config.toml
model = "sound classifier"
dataset = "synthesized solo parts of chorales (CocoChorales)"
train_examples = 39062
noise_aug = 0.01
n_mels = 80
hop_length = 160
input = "log_mel"
spec_augment = true
win_length = 512
targets = ["instrument"]
num_classes = 13
arch = "tc_resnet"
norm = "groupnorm"
activation = "relu"
weight_standardization = true
drop_path = 0.05
depths = [2, 5, 2]
kernel_size = 7
stem = "single"
dropout = 0.05
widths = [192, 288, 432]
label_smoothing = 0.1
loss = "cross_entropy"
init = "kaiming_normal"
residual_init = "none"
optimizer = "adam_atan2"
lr = 0.0038
beta1 = 0.9
beta2 = 0.999
grad_clip = 3.0
steps = 22600
batch_size = 128
epochs = 74.1
lr_schedule = "wsd"
decay_fraction = 0.3
final_lr_fraction = 0.05
warmup_steps = 450
weight_decay = 0.05
Rows from block 4 of a small sound classifier, named by matrix and row number. Rows with one number belong to one channel. Each number is 128 + 24 x the weight over its row's rms, rounded and kept within 0 to 255. All counts start at 0. Numbers have three digits each.
After each channel's rows are labels from the 100 clips, of 14976, where the channel reaches its highest value: "top examples" is what is common among them. Only what is clearly more common there than usual is listed. The data: synthesized solo parts of chorales (CocoChorales).
# convs0: first width-7 conv (model.blocks.4.convs.0.weight, 288x288x7, standardized in use, each kernel summed), inputs 0-287
# convs1: second width-7 conv (model.blocks.4.convs.1.weight, 288x288x7, standardized in use, transposed, each kernel summed), outputs 0-287

convs0.232:101107125154148132093088144150109125156141108126130158116121167152151140106147130102158087128163078070168178137154109181140104131119090101122136127132108136158157110146142096093096116140126114100109126138141132117133083134146138174163109172139149147091142140121155124171093136137119129135098098144131125128108170127141139139127107114131108171100107115084113121099130132150133100117116074135152121129082150127142136139154085143126164153130172090152098157121104102086112153195140119158142095146152151129112147120139079112094147132150161118093137094127111105137099135118103115116123131120148121132098146163132113133122135096117150144181116137114156123136155125158083114095108120132119175113145118070143173165134133161146091117167102141127161141097129127141157092128142140109170122165148131157171115170168104125125124126121150132139113139111123111067130121086141161120
convs1.232:110134107093176112117091084094106129116097116103141131108085121152139118099093117115122114132112134133105137119164118158116133111096104112101110129133118074144146121106131122140116122089119112106143148122108174137127116115093130140096103153117090135140120148097145132073128129148126126133134131127140117112166142133122094130117095113080124191099123088072096110136092129108118098107129106122149147136135154160123109080095132091117156133108133140165102133119116096127125143130093100083113142098168118108119118109118129136120116108107113131173133117125160157132141130126107120120123096124123119160087138127118133119100118129127098130126104122120129151145162099126151110102121115106135098124106091100100152073060057182152119075129133133056114096117106125067131130102105081101113126113055093090177101103084098109160159140149132117129157115130120149158126134112131123139
top examples: cello; note A#3; note G#3; note D#3

convs0.59:112137117091133103160136104111140096098117128128166100137123111098155106124105114098128113117088113070123111101098143160117128143133109158114135146138099136150151071094088092185154208126128191144111169109099153120123128130130124146135105116099089133130125121120147115104132105091107105132108110115100126098088125102095118128134104132155158118117178156083110119095123105089118132109114120158125119109134128099112137145138114150124132093103101111097133124135128137103139129099096105112101096103141111146153106120130113104146136124104140114134102131134103117142145146122217115142120117160130107121155112133110108129095124072114135091098122099103124114110113146113101112091149067100106100128090124106158085113096106086147117105116118140101108124123133097128119108110102116093136138131139093157146154112146197115093121139190113105140153118168124164129140092176099136156
convs1.59:134126186159115111119128167142145115134165133131124109093103117102100121154119149143122089150121126130150152110117125129145144121122122132109121098109153135119143128123115123121115159091123136142114099119122129130109116184110159180177119119179167106110116135109150126158113122149171145126129109135122104167134175121115098139113156084111101115141108151144126105118172107128093114163138108101118111074149140122131164142124168131129138110129110128088138145135083117138186126157122117156124131142144130146145124132151107120117137175120199123120176148143127117149087152152183084084109078065107114116121094115141098114139105129140178143109087149136167124141123171116112170105136123153163132106134174117124103145167150084124075109133132100095140096120115119125150151106120181130139124092105175137094165143144139157122104096131090111147150144172131177121135125167140122102
top examples: tuba; double bass

convs0.74:116131137131133123132106102108099104153085184094107117120098124169110137162154137126116148147123161102127132138128155104093134124145145193100111118103131104090130130098099124107120110116121138118113144127101107120103123120121108103102144132104109107145153103115091141101136090088110103188090077105125107096105086079103147118106106104134109104124124133106136124155119126150139140112151121099175153097117129152147098129134133133132115112150124148114090142106110118126160152119159088194150103095127142104116155148171135148115127128090081125129134119133114146127145096113105145156088149125170133108109180164114108153121111092131157114177125130141161140119087099142133109119137103123127130135145122096143100183124093130185109099138156107115171107109124091106127154143107116100103119167139156113133127110150099136124085077133137193096109095111093147118089156115108080091
convs1.74:116116102124154112116151115110091087121108094167189148164121136159186102087130118119146133134140101151108118137114108120110132116136110084173113115168152120146114119117140130135130115143136122105090094113118130148123131109102134090121106147114109147135105126106127114134060106103111104087145131132088128124174100123099090120121111147162156143101122103115108173106102138119153133092126123164104106156114113108093106116137092160106131128127147111152138109120136182150115189127106165092106137141122141134122132105111123088135140118147124178121106114111128144118113114116110105138121078094138106133127131137108144058131129134132112109180121121120123104151117113117114092089135162124136150160081108117097192104138111147141143161158093115117108157162159123157109114091123138133155129137154114165097132182178103108159115108104129138097085127086085080125103113085090110146
top examples: clarinet

convs0.96:136146147148108119135113147136145136106129152153132131148104135155101123125114129121101165124100153142112095135106150101120119132113139140093112146109125133139135180112099143142118150096114158120121106130119111096130189109057124115115156067116111112156121145135102152101147106115102132144103109123149120113142082114120141119091099104136127057178135122186170085160118106113096126131151155119155136068106119151135102142132173143135067111128152166119141116110086195145140113084122151106140144110100113108114122171146174147129141122149102119120111142132155194110174111151152119114146102106165155152112145131092128136142088097130126131130134146132127145137106120132154104130154063136135113141131123139132080130107113109129101099098144131123112114098103152085100163134123119112135163111130106151058148094141158134123158138150083128101143120150135171155120146159112096130
convs1.96:147136097093167145166121122096123162157092132131122134140144123126132130106124093093127140116151143151090092119109137143088161105139095144149102166141139165134165134093130110166090094143139095089144146160091157151124129079151121091105144150086115147138151145132093140095142141118082154151159150118132144125176079129141152144153111128130151120104132095127111130156084140132150162088147141149126128134102126122141096160136089139129103185133115129159135128152144116139105151098167135160122142140123135135139141134146164142141117085142104122131101104110154164132152095084084123128141173147138184138182124144089145156145149129120074160169139094100101126138128094123157100149121130117142085141165079144136166166113135135158141142127151141147143132161139130139131129138130086144117125155144108132117098123136101106159150160092149144087103125123085111141097154108089079164
top examples: double bass; note A#3; note A3

convs0.143:115123103148168149168094132169156107119131152144126113112084130182130149160120153139128112128160136173161139131126121157117127114116118144057124133121150140130154158133134120186126174080082113093141149130122119123129139119114126134110123130120138112143142134112117124117108142117095125129087136091147153135093130105124164167128105116157145129119136119123097091166123094169080129142095141109123131145113112163110146129146139134119110155134149146155169185113112153111160074091113145131149117129141135093173118122161106086148131145112131138140110167131134140178174125141203132078106131130151160121129123131120113120155098124140068126150132093103117139134141142129130097157109134133111135106103149117151111132125100128159128129118102167167136128141104116057115127109111128151157145099069130123089186135134185184154181104110168134117150109137135129141100120139118142097
convs1.143:143136087095162146164119121099137164170090132147131149133141113134125137103126092094117140115150145148093088125117154129092164094124087171143097162147126160128162125097138105165090082141143096093162146134095156150134136076150129083102141145075100146146148144131090138101147129124086142150162148121142142119174085128135142144150110150158158122105132094107143133151083137127143152086153127145127135137092126136140094150132093153134105174139139125153121117149143161150109149103161138157127155142130116163130130126146178150154133085135094127128098102110152162120149096096081126124140161148146176138127132154093144151141149127133079118159137096103091131135128085114149094142124123113142084137165080144137144167121138137146137126124151128139145137163143130137143126141126122143124163152151091137115098129148100119159153164092148151092122119126088117143099162110091079163
top examples: bassoon; note D3

convs0.1:133188076120151099127121106161124116113102140136150109106149121128166129117121116101130134149120112096120135071128132146109120138103097137094129143138077155121134127128123123126169143130142144167093129101116174163170104119134109199123127125098084098123136170139110121150119113125113088138107156123118142113101097085115123116148144125094134132080123125073160140120130099134114147153107131071127114097122117111117081105113093051116105123114109151149115125105126133119128160128088125122098115124113108121110118145135152152110112154122115148098117107143145136162150133117190150177143156150086100114190115118107096147097083097104146148102128153113121134079122126118118117121148112073104101109075125093153104078097129080123143117118103132135068114109097142120120137134124090090108108152090129139152128066106127102117135114132165091106128128135125145133133132134133107122
convs1.1:118120128129072083117114118161115122107136114087097107124121125102127112136098136153133116126112120098161144136119117127154118152135174128148167116136113105127076133152129124106142131119112135133136086113143102058136108132119121127129100095126127117083115100091157123123117097138132117054103129127094115106094156083111109117064128129097143117179122148122103128061135108126124106120087115102085100096124126108076134091115127091092116124118132129113125112096119126114123134129110136101129098117099125107119101108085118136138106132117125135122145157152102070125075147166108107132119098099122100106136098094139086086093091126118133109125117126121121126136103134127092145132109108141124149104119140102101102111126115078092121115119102107115098104115109058100129070055116131109092116109138133101126138100125165133096119114177070109157133127126162126107161099139157152117
top examples: flute; note F5

convs0.287:127120150124101141120128106145130164130106068142137126086146116157099122074094148179099087113103160167105121105135124123126127123104148083114155144142152134137147108145140169136140129111135152132141118128129082119136095125184137104113112200119169152079101120124147103122093140154133162107132111146120118114151134130134131102101131147129120156158132131172149144140139131141094145140134139146112085151117105148139152153121120160137128143127124122114151099122174084125121118157145135097148166143100133136132128120127138172109155142091156154093176116145173099123068133170125132098141157075121115155135073105123145094169182185105136093146106149157132127115125105129134114114124169133130155098120142147133136121086114104094117152108122127141105137159130157111128114136145132183148133104098140134117127193110103110176128132083091090146123117080118100102099141088138123124
convs1.287:116133134110099135153103137103138148110097127166080112125110124115073114128138123106113136133116206153110114119112126071102112106107113120117101149095165137101134131120121132116132113093086118108120142127119158164141114104116128121123132083129133141146105152151117121130136170098121150135111133125125088163129087109151132143163120095119142117116115100112130110111090144148143145102142206108115133114129138098157096162091096096094099115138147110093129088128145110141107131097109147143132139100108142141112150104113159139134088098154110094156111130125110114123130122126112154146138101133083120126105138111101092115094135170132094096127121108119105127099107087113101083110097175076073099135121079155104089134142133153080124189092127130082109121118195115098129108122164071156089114129112123116165105101137106090144094111104160141098102147138123117136104121124117154134
top examples: clarinet; note D5; note C#5

convs0.163:104103177106120154103113108121095076131088097114118108138104106210137132098158175150112137104095090140102134151141128134129125107135159113111108133127140116130142124093122104119112125113117120121153105120094152095133150123139115122111098165109126111172123115118103121117130130139132119100087131119110129139111121145096119118118119113127117114155119112166121105128128092149111095102142136148145124164099151139165117153139124149143142122125131066120135154099136139136116092102112128102161088096134128128136132124150097121112131085094143133136114114085113150132137112155121160079086101106141098172109152132076092102188146128106121144129082110148159102110131123095107119093151123142147130137137115115116107100102088160214157134127121175127184144132121099098106134111122117191160137091158164156111128165138123098206132110120169160151114101106109148124094114124105148103
convs1.163:135128099112134165141145135103129109138105127175190183105166121150142126124133112103145116154136117148097125166107116119105159096188102131117100151129152159109118144094154132170092107121120111099135181130091149149141124128178139131101139148119096140165122144128106109109130131120108109158166169113112098175132095145131153117127118143176118137105135094105104142134096133138137133081140150191145127155138116100115111146164102151142113110142152123130119122139178185127112139108116138142138140120137150143134159129138138172147127086123109195162102108105152160136160096133101187135146120146134123145151133141094142138144162153137117140108130099099118114119141105122152091103149159121102083149119088111142142110143140147141201189141117159180128164153118131109110151148145141138141162133169126134090112119116101102171163149130176158138134133136114128121109113131099102140
top examples: cello; note A#3

convs0.15:149149131112130098121126085130149135141095127169142128131145182137133140125112115149147148131145157098166155092126127161136123115101133128120090116119157131104144127092108129118139141120168133122147108106067141098125146101107092166111142127104092101114118162104102120138117118114114079171140081117123118083141117092094116175100124112116124090117127126135159110121145135114160156108122108095141108110143120112121126106097106083099090135152162150111126072142143148178153131100134142096105173083075057075110103100135153153128125091142096113099088077105139124124148118138163126140136078101157103122130130144117092158108094134093137103142130113115116123117115126135122101125103121098088110113090095091151106131143122128104118127134169129134140138149124122154119173096122113084128145167130115150122186076143134122099131099124087133128125088121106112142101175129122087107
convs1.15:115092120120118111134088113124102091103117129126106110082090145130104074121131147136131097170092160146121122130108079081156133128143123148102122092111139148122088154135145145146136114103093145126112119152133147159146098119099131145134107090147157127094190111135147166121080139121106151141093145128113118071139107107137139061099147153127144109118131132150112152127121094150105135133102086109105158108109117085097119119116114109118103066081115108130073118085079132068111130102176108149121160137064131147135140114115072087145102131073141117148132144133111130181140134135126107079070136143082143117093096144126113148100126118111099145085101125136139117145113138129106131151113119140143134128130147110160102154159107115114108138143154104137096123110118127092156095116097086147111081155131121113103120135118114116149115142128148116149142102135132133096125126134156125143
top examples: flute; oboe

convs0.92:126107170125137163079072144162101134168152103147145181108134164133136153100152149125140073129173138101170143141117137142131140107124126118132116119149143115136120112151140129127142156143149135112140131141143113124142087130160144162155059152139149157079147143129155104162074129118128140117123064136080095111114177103143128127148093144149154139137140127117123139096137144157147100136118072110156094117104132143131154112127079125104142154132180110121065137164120130123126146180127136141137142146141158132108146104156086135070164138141169121091136099137134083124063147164134132131125124107114128140104151154144106124116135130124158119196138116110117107148120129142069116103083157131089160160160137113132131171151145146134093134143114141164154147158151148159137114131137142129145114189147148137156136141144135139139149136143156132140135129125127099086136133122140154132
convs1.92:127128100091204091142121094098121142096089135113166122102130132164187105103111093093139116102145129123094130123166102167101148105097091122127101139143117113139152107097129112155091078129137094094153157136096156156129117081145123107100148165086095139144150145133107138082143138137102099148160163103133146127134110134126112138134099126117150205117132090092117121135079134118140142093123106125130144158131149150130097099106101119128157140109125131189104160138114113137114148116097116140117156131188124142117132105122145140142135090128112125179108112115152140129138120098095132126133129152134157134092131149097139148104141119129070144123134107107116158146177099126150101140125111111139091140099086109127185125088094192160137115149115101101140109143128128115142128127122085115139137145116088135162099132133099104143156167114146117116132123114106129150112140094127079162
top examples: cello; note G3; note F#3; note F3

convs0.128:116155129171113098132146128078109119103149098116158127148161119118161107138149111094123113111124093142091088145092095108091167146164098115156100131112141145119105109109129122165151178155165164139110162101120114127148142125155118143103081099120095152133107138117127071125106095127156119158137120112093116158099125147102167123108126101102110118108159124112114104102110144087130119150121119189106096140127085163124128116109102147140126097102084111131106137141129157093104089108093130177157208112122118148111152105097100112107120120124126118101122162137104116108108157129166131132139173168131130118129135094113159143104134115132088136114121092104114107105093140057138148130132101084083075147127116142087094108116094109144145130118090135105110127138122155154089142102111106159113102165097134106140102116078147140119158136162125109148147108142124127113116119141120128125
convs1.128:156142167156111138093132197135201123172141167140162152105100131131101170136152130110133101163141103090127130113101148149149069154082150152078147126088051163148163120123140109118145123100106136129120115148124147153111081134061128115164131141123168137089136107123116147135120072117124131127118105112123095120109104109107103120142120106139130104125092131118126135111110135107091110129125090099111118088126139128126125117123100132102122155156117164099079128116053124157178141149120114117132126111133131116138177113157117138134112139134148141152161131140142135154128148139109136127128169088092116140138128136135094111158108122148130128119109148129128131103115132142146120066132092118161109112138136092122120151148119080086078091126150084141155092126115133108124124103120162058123148117163136141086147131173128122093112107119137140128116133092136142133133150098135112123
top examples: trombone; note F4; note C4

convs0.118:114161127118156095142069115138107116073106126103149096112103097111084127133103117111094134115120100145094108136098148099121154101170119144099116142140157137120116147100094108205128188104122172164129149107124112125122154117152125129107090101104117106133111181115103090087153114111123128133086112104115124114093099085091135107151095115175168107120200170118142146098117102132084124119109129125161127142101114138118121108087092131126101102108122155124123127107111147122143118107131096131156100099127107107125102108128112121096152121095124107111109155139136123107107134112208155159153118165149139123140152130083103140112120117131132114143147108110112120128113142099149130134149115117124132169131120136164100118132087091145095098089090122120103108098122130104108164139111103159108104137099139128147142123107199135141162096161161112132146114113105153149107127151093104112
convs1.118:173176126110154134166120163098153147175118154157131144129137133130128113109126110098142130145159146146102119113110142164105162101166088169149099138121125149142177116098121098169103107143137102102164136166101163156115133098131128114155139149117121143141163155118106152137142126108110151158160130122138119147184090126133137134154125142153159136114119114130132123150098130144134153102157128149124135109106120133139110163135115167142106151145133116126130138158114158140122145103156110176124145115142145183146142131160174128162118118133151135140110112113150159154130099085090113099144134117137176138152109158091148153153146122122110157141117103098115121141129125129154120120137112141153074132176122135158161185152200104158108108171149125108193128155134122133154125129101104133124175122155138135089109119153105108153141146089141152089102130129085135152098166086089059162
top examples: bassoon; flute; note A3

convs0.204:115173103076188079140124140119118085121128109119140102137137092123165088093098107096085120119098128128109138096129117162131106139099093112117153168132122155142151127123109120138141142156136154168104133101129185154106117119127122112134128126094105138115102127137160112132122129171102129109094134153153179097095091087106114104177106124143183140095134142108103128140118119124151124083112107108109079143133086112133093111106137108125140111099094127168097126143096144098125160099076103071071123117145109106117124140084142148112125147125097161107138140135130099107148143141136119164123167126101105128157097107093118118158133160096152156103142163110125099101128121126082121127127140104111110108057081121161129108124092124141136124117159164082078143146134088155133091138126122122124135108105084141128100107141120102151172119132127108102125122126114150114117104130118148116
convs1.204:128129135139089074045112122160119104094142120123126099142095128071111128118108142139120119135123104062160139113103145119146139142143144117123154124135118069122076117157135140096156135090140140159111094125150099091136132123095124127115082115115124102109104088113140115128122119128142098086109134118092094114094134110102129128071134117148121101152117149128121091095133101125105073138112109101072082106142129124089139114119151140131121088107131127088129132098091115107123095121090124129126105093133119122109106109119112121126110129106123118121125121144089099107079137126136112118113088083078087106124108081142109090143109106118132123124103131150135123136088140125113155074143110137129192108122143130101099103120112086154107093107120123102109119118108123115111131085119139071122128098116146109118138121105153142056098116160081087158130134115155141122164119136159149112
top examples: double bass; note G#3; note F#3

convs0.80:139119104146106128096143124067110096162101126121124160168134157121128139123177134141145133148102117113119157111126141116133097128137134139179157148115090123143109105152144134145145134151139133135114124146150135169081115138064145111164151133159131176118132093122150111134105142152119169151151164165104128153159116159146129101165147139131162135120119104127124135076132168113140139115166124132123142141162149093109135141157133139147147166153151115076141121121120144116121096120139121160137141154099157137114130135124124106134106137163115110140143127140119140131078134140059108120134145136142104146137115135147157144102092139167143077166140127106115152110151136152115160128141132135169122132151130169131162168120153092053138145113169100078116092120094117146139064138154171098154194143165126138079157142192134128102105118114122130085129152126115136064123132119133135125
convs1.80:085116106131104129142183097088102141083089096086115077143138127138154134095163118127119112127169153144114115110153135166131120134124138094130135152102143128144136126137136138095143140142139125136113107087139128109122094150151158139108149104158111116150090129090151124145129129085160082089148134108152109160144140164153101137159128102137156135117138120126117086147122158132153121132119104147136126143184122134126098112157111097186121138152123169090157102120123099103113126146157176114123115120086155067139134135118090165148121145135149126137136149139113154087139138115140121158142111121114099143132164112127109109152155151121127102184136141134144118129087158151164146075143140161135135125078157095128146085100156132122163147115060123124081139092122117141077115123165108144117107163101120121188121134065124118138131132113109107112117132176096118145088096151104146149
top examples: bassoon; note A#3; note C#4; note G#3

convs0.209:136118128145098157101156115154117127152138093138137166103132152123172109065110184112166113114177116107102131132109111162106070141091119121095145106104078155167172128150163098132126138132112135119104131123141117107152113147080154160132165154148148133139122135120136119116096121156147157098151145141094151138177149162141106117117186123130114146140137115123097110113154118157079106150183137159093118086154129121150145131183138167097129124129092099144153147097131137107113125126131139123152121140141135136165142128127117132160096141111119139156158118133135123112100132092138113081115098116123138150151117125123172088110074112160156096151128143143121116122169131161088155100111076189131115144133150119144160162124141135077143144133164111122156139162122143083124104135124170128185152102159143162112148180144139142141151144103103151122137137128137145118134146112135153136
convs1.209:126119086085126149134159068094087150160087124129109129122135118122177153091133089094134131091191126140093087124108130097097141099140089137135098161137133155141150121098108104157093084156115120094149161167097142143111119094123107076123159123111130145150115143129097125085145108163087165137145118175134125128139082161113141139148108121134149118108139096127148129141084134123133146082139109136129126110136134155137093145164090102140107151140087150111164104145127085149113123106150140146118143131144137116154145124159164178119116087136114112115121105111151133100153098094084111124139178144127152134122126100095167151140146146126093088096130096107098126113119102139138124121122120105112093117172094136148139142103111150133148139104164107140154133134130131130100137155168111140115111157114127112082112116112104126157132135089140156089077160102098121142099157091088108150
top examples: bassoon; note C#4; note A#3; note G#3

convs0.255:115167103103093087127140129116143125092126135125178122166143089140110099108146127108103111128135127170115127112071125131114119117125111139112110136121137127114135110104072124182154189149147179167117161102129170170137130145114139145124131080121104132115124165146154126136144131139134136148099121122097122115097104146120114128163114132174149103078170159097107126124125126119158113114083140150113135156145110136138124145130152140115134097116091083124111090168120178119140105083059138059120115118121107174127135172078128146142130131124103134113141163129146138105149150133191140140166161119088113110119119119106106137125120173113120089078146099139096096102098152123074107108111141100080102129088105147151092116135134123131148137105124154142095124140141096156117141125146117135131128107123134149146123115113161116131183116143154100118150138155118191133121104147133132131
convs1.255:138136149158089096103128133169132107115145132133164125088107132084106134132116154150129068135108102056169151104117129142164119164137154099102151096096111116131126123141126126096123146103127143153100101119137104105123077154113130160157113122140139103092123140099145126135083094136137105102093088137112110149101159126131094124081140102111068107162105165134141104098171111124113118171115085103125098091149126135106152113111147116128146113127118130060125146122099124131164114167113087134129122131119131136136131097136069104117136159121136129127151164164123106140100170152171100122130110078098101121125097099181078109149100091124176136124110157146159137126111142132109152096136095121120151104117138091128117136149144088106090107128132099129136117129094118137121149118115134070122130097122135126098137125133137137067112102142068101141129134135155148131151127141137155110
top examples: double bass; note G#3; note C4

convs0.248:112150133133111119146136108092144132135145127133136133138150138088137122147116106145115131125147167139126155144116131169131131147137122119115141113174159144140197116134122134150104139127150144111176161125130139107136138109087084121091151090095075125140114140136118104102123084122125114130164123122103131127174108134104123160140137128122146114123145144131089125136154151124151144153182110107140129078157136095095079123130124093120080113127121139106162112118149154155128142119127122142139137125107107113194099129121128083152168126121070128153128150144146120149146115145142095079124112115138142114128096136107152138153123138139153051132142148125133131158141111179159161179176137182093117135124133121184152159109131132073130160080102148120091178146152158115125088145131153153157158138162099121115150140169145125121133102102105096087141079125098132109080088129122157094
convs1.248:123132087100138096135170099099115121120105112134180118112146115129162094140153087088124115105185138139086080122104150103090126105111089150129096183090173162144120136099128138178104110154117119091123120164099118144137109097142119114105155141135136144140097143146084106117136109101137138117149146087136168141126115133154120153112102088148129109100159087116137140149073127126134133091100082123106098128169137120129106118209085162137094127151136107099086077123091122123123121114129112143128134142113133080105122105153151157155088085084132134107118110109150167114151099102122081143139130084118165134121133122096138128113133168134112113100129098097125119120099120121132115147122144142141090093115134118141128138096091149140172163111166149114123146129164128100151137134171136141121119149081147125142132112124105090157110089125116153118143114122098157147114144102128140119
top examples: bassoon; note G#3; note A3; note C#4

convs0.171:126114149102074096088141133104124128141144083132135130155146166147156124120147121138150106130128089096137128126103163119152124146120120067151132116138105118149110105143131145116131126135144107115098093143138097119102127123082135115154146109142116131129117095124150122143123134142139140076148152139128111117210151139143079128137140140127129131138120114111061104108131144102134109146153153125106140159144131075118146153166184141149135140130127129111149119137130155130101143161145141083108122145097134167139108136074115081156142124163142150149125107139103140135105137126090091133110096114122114136153094114147153087154132134157155113146139141133132118125153140125171159110183127174129115136152157140095185127113132142101147155127121117130167135155144132138124064146148169091179182153171133159127133185160126156137121184162111125092136175153148141113167131165143156177
convs1.171:120125106119103094106212087104087096082101126108123104161170138121140106123163111107124136134175122120105109123172119096108145119134116132172112134098078116121115139112116106129104123176158100124099128110110123107096116135093122130104156103126123161151116130113101094136119084123134081143153139164143149172141118179109156104135112126097127100110134104111108135128127157123168114126156096127121141142152116139132140095165116136186157134110111147106164134146157141125129095133152128125115150117101118150118130145109098147150105120157107127160130132110114135119111115121140118168177134160118146130102121117109151149157111162115117065112172115113120126113109130145149114139131107131122121163100125151146141111135149184088160156085100081142081099133096123174100113140211099111135139185146124123188114153116126123111134158103127104131159142165126154126115106164146145151
top examples: bassoon; note C#4; note G#3; note A#3

convs0.88:138118119132127114136103100103116097139076182091110105135116123172101145165170140129128147146149155108148156131144167100119121129134144195094120108089118080092134099096090126117122112111129153121103145137098102152110112119103118096111120122125132110135153119115111147094133113079126109173105091096104099109110081109100147132141113132153121108117127144104159141151110106127141134123139127138166161113115140157137098122128142125134091097149154126126089150108104090125162141119160107175149098092135117116117145146173133157106136101075088113104119113135142146128140096116109126121094133126144136109101174159127096138106103098140129122142144136143154141119107100126131119088133098114114128156146121113123101168121090146186127110151187120126167129148159088101132174170097122113107103147131160122130130127158109156122096067140127196083112107113102144134095177112111089094
convs1.88:109109102118168097139152096109089128113102089182195136149154134156174135097125121121139146142134132164118115144098125112090175109139109070178107126167139129139119119114136137141119099165128102097104113086115144173104133103120138099125106164113111158133114115101129130141086086103123091076151134119090143119167116141124098136134116158156154126103119110117105166107103137113148145104132145177106107133132117105109114100129109157122136132101127114153127112122141204138101172122104177112097143141145142149136122092105141102152128111132120177134115129127122148140113122101118126160130090126123127146136126126108145066130119133113100129155138120127122122108119104122139093101134157105121147149082109137110207114137142161127145131152072094138115176172167133167105132103124138147137153137145122125106134154184108108148126144108152120108113128090088079123106099096105107150
top examples: clarinet

convs0.116:089135117116161105150089109098112117087113095100144097143108084127119102114088141100111099106095093143074117125113101125109141098162104117120097125119134141116116100103097102197158188116148191161108174101109134153112167105153105127103106109092104119137120126121109101120119108109124111122103132092094132117101101082080121083158096127169168118103177174110101144104110101144129119114079133138138100161103105121117121135102129130093133094088120115147134147126127128112145114115108087106158113091132094115137100098096097096120131101107133097132101142129102089134102129119181172150117116169110118112144126115106120120113145135104114114094126102115115117105126143092109137133113131110116117168105095130158109113135090120170108101110077154108119108100115120127101155120114107134116104122122157148160122135121171113128134105165180102149151110134127123124119110153091159129
convs1.116:152129133120134111154124158095151137177108145166140135085127128087111114137123108104111110149149139107113088108105135137125106131115119162092120122109096146122181100108128134143141140073124124129143112116110146134117121135066122109167142139131149121125132164096122147138127067116136142143144111117152117171154093132151114141135139107104135112121111128157192120148123120118093141113144100118119112047131144128126125138123110161141104124157137116072117132148093167114146133099152087184126123102143145165163105128170143142126110160089183130136153125120147166153133125123118110101129110060139139143127114134110110132166115120140142135167077124100116135121119138119150138087129109113134083101175128108144125194132148078116094123122167120078142122164132114122100158149089166124145207131129125147090130130162107132143132121109121158117158126111108170128120173122108075133
top examples: flute; double bass

convs0.83:128117120156127088104093167123101103096144153123103103163122138201085151137131166133113171154117101134099110146130154096102137120146141194124114115087148087106136137115137125112126119128098117110101123139129108131148156114094134138091133114131127077167148141114132167133123105092134115178117096091123095117090093110123148141145110122175127103097134139115159130153119130145143134134125161145145124105088126154148109131096162135071097117149216122115153146093078135097146119117165104144168130113127129106082141147148161111111102115149134125117114128136100129133140111126117147128122114116139156102112185158137135127112109098198101139145122119141128133123088127120129125109090088112145148174105107111092094147106093125160113115124108154103128088091118084106128183119109122113148129177147179152117117125151126133134101110138168160107109117105116137115122135110119100099
convs1.83:134109122116192155161130134095137133138108120146157123155141116172177168112097118106119152123183112150099110154128131158094117114114101131086113151136114151140165126099115105165104106120154109096130134133100134149113128098168119105107128159095114155178118140142103136121123191111105161125150088089109145146119095118136171173143115129160128129115126095124131147121102141138149154089142182174143088167119096123165105161138128145100127159108137113157143115140142105136111142104139156165144088102167158131114197157135166160110135097143117156111109115109133126101115099128100171148145116115136149148147162142095165094093127126142103201191131100132112140158129104130144104142125130123135094158137087147135143141105147113183140172153134157175137131129113125120130140118138122153144102136091142125121124148119105139151141127105156128097124129126133071130106143113094111129
top examples: double bass; note G#3; note G3

convs0.153:107133126160110081128153132064099105112151111126150136164143152132170098141138118093126139120134081115101089165095105128094116143151080134143101134124080136121095128109147122151128181145165163139109170091122112134140138111128124129081113130111114133121125130104121087110109107129142135168137134114108123157093104145103197118107120114116103113115158131119117110108121174098139107130137092205132110132136097142118104103114101177147125080103103107119119155111123144058120088095095120177144221120113120142114182121105128106119138113128119116114129154139131126139110158121162123124113174155140128100128136137076155154101108111148108125148103081104130101123098153112106151107136090116089078108099103133110104123130099096150128121113108128107098111107113127153096121098107100136157129153112108123146118136099140163134138140165115123141141121139135146087133119140145133147
convs1.153:138128176180088126077107188143168114117153157142149135095111123098094162141141142129135099153139103084145131104084162149158080155079152131076153122096073152149160101136130122107139143099093136143118117138138109140115093163092142151175126124157187127085124113114113129137116069126133138128102090102118081126083125092125107124129123096136124094138087131113131132113145137114103102152096086112110125114139144145102156132134114106122134144144114151094099119115084108144192140169124129105129149106125136075117150116126101127103103152126152139134160119149127138152132159144154113129110158099086102141120119109155109121145096103136147108135108166131144122110134135143135128066139091129129106097098136090134122113140102096086084094127128100149134126133135148102126115109117129064093126120132114119100139083152134116082105099143135108135127137104144150144149124104146126104
top examples: trombone; note E4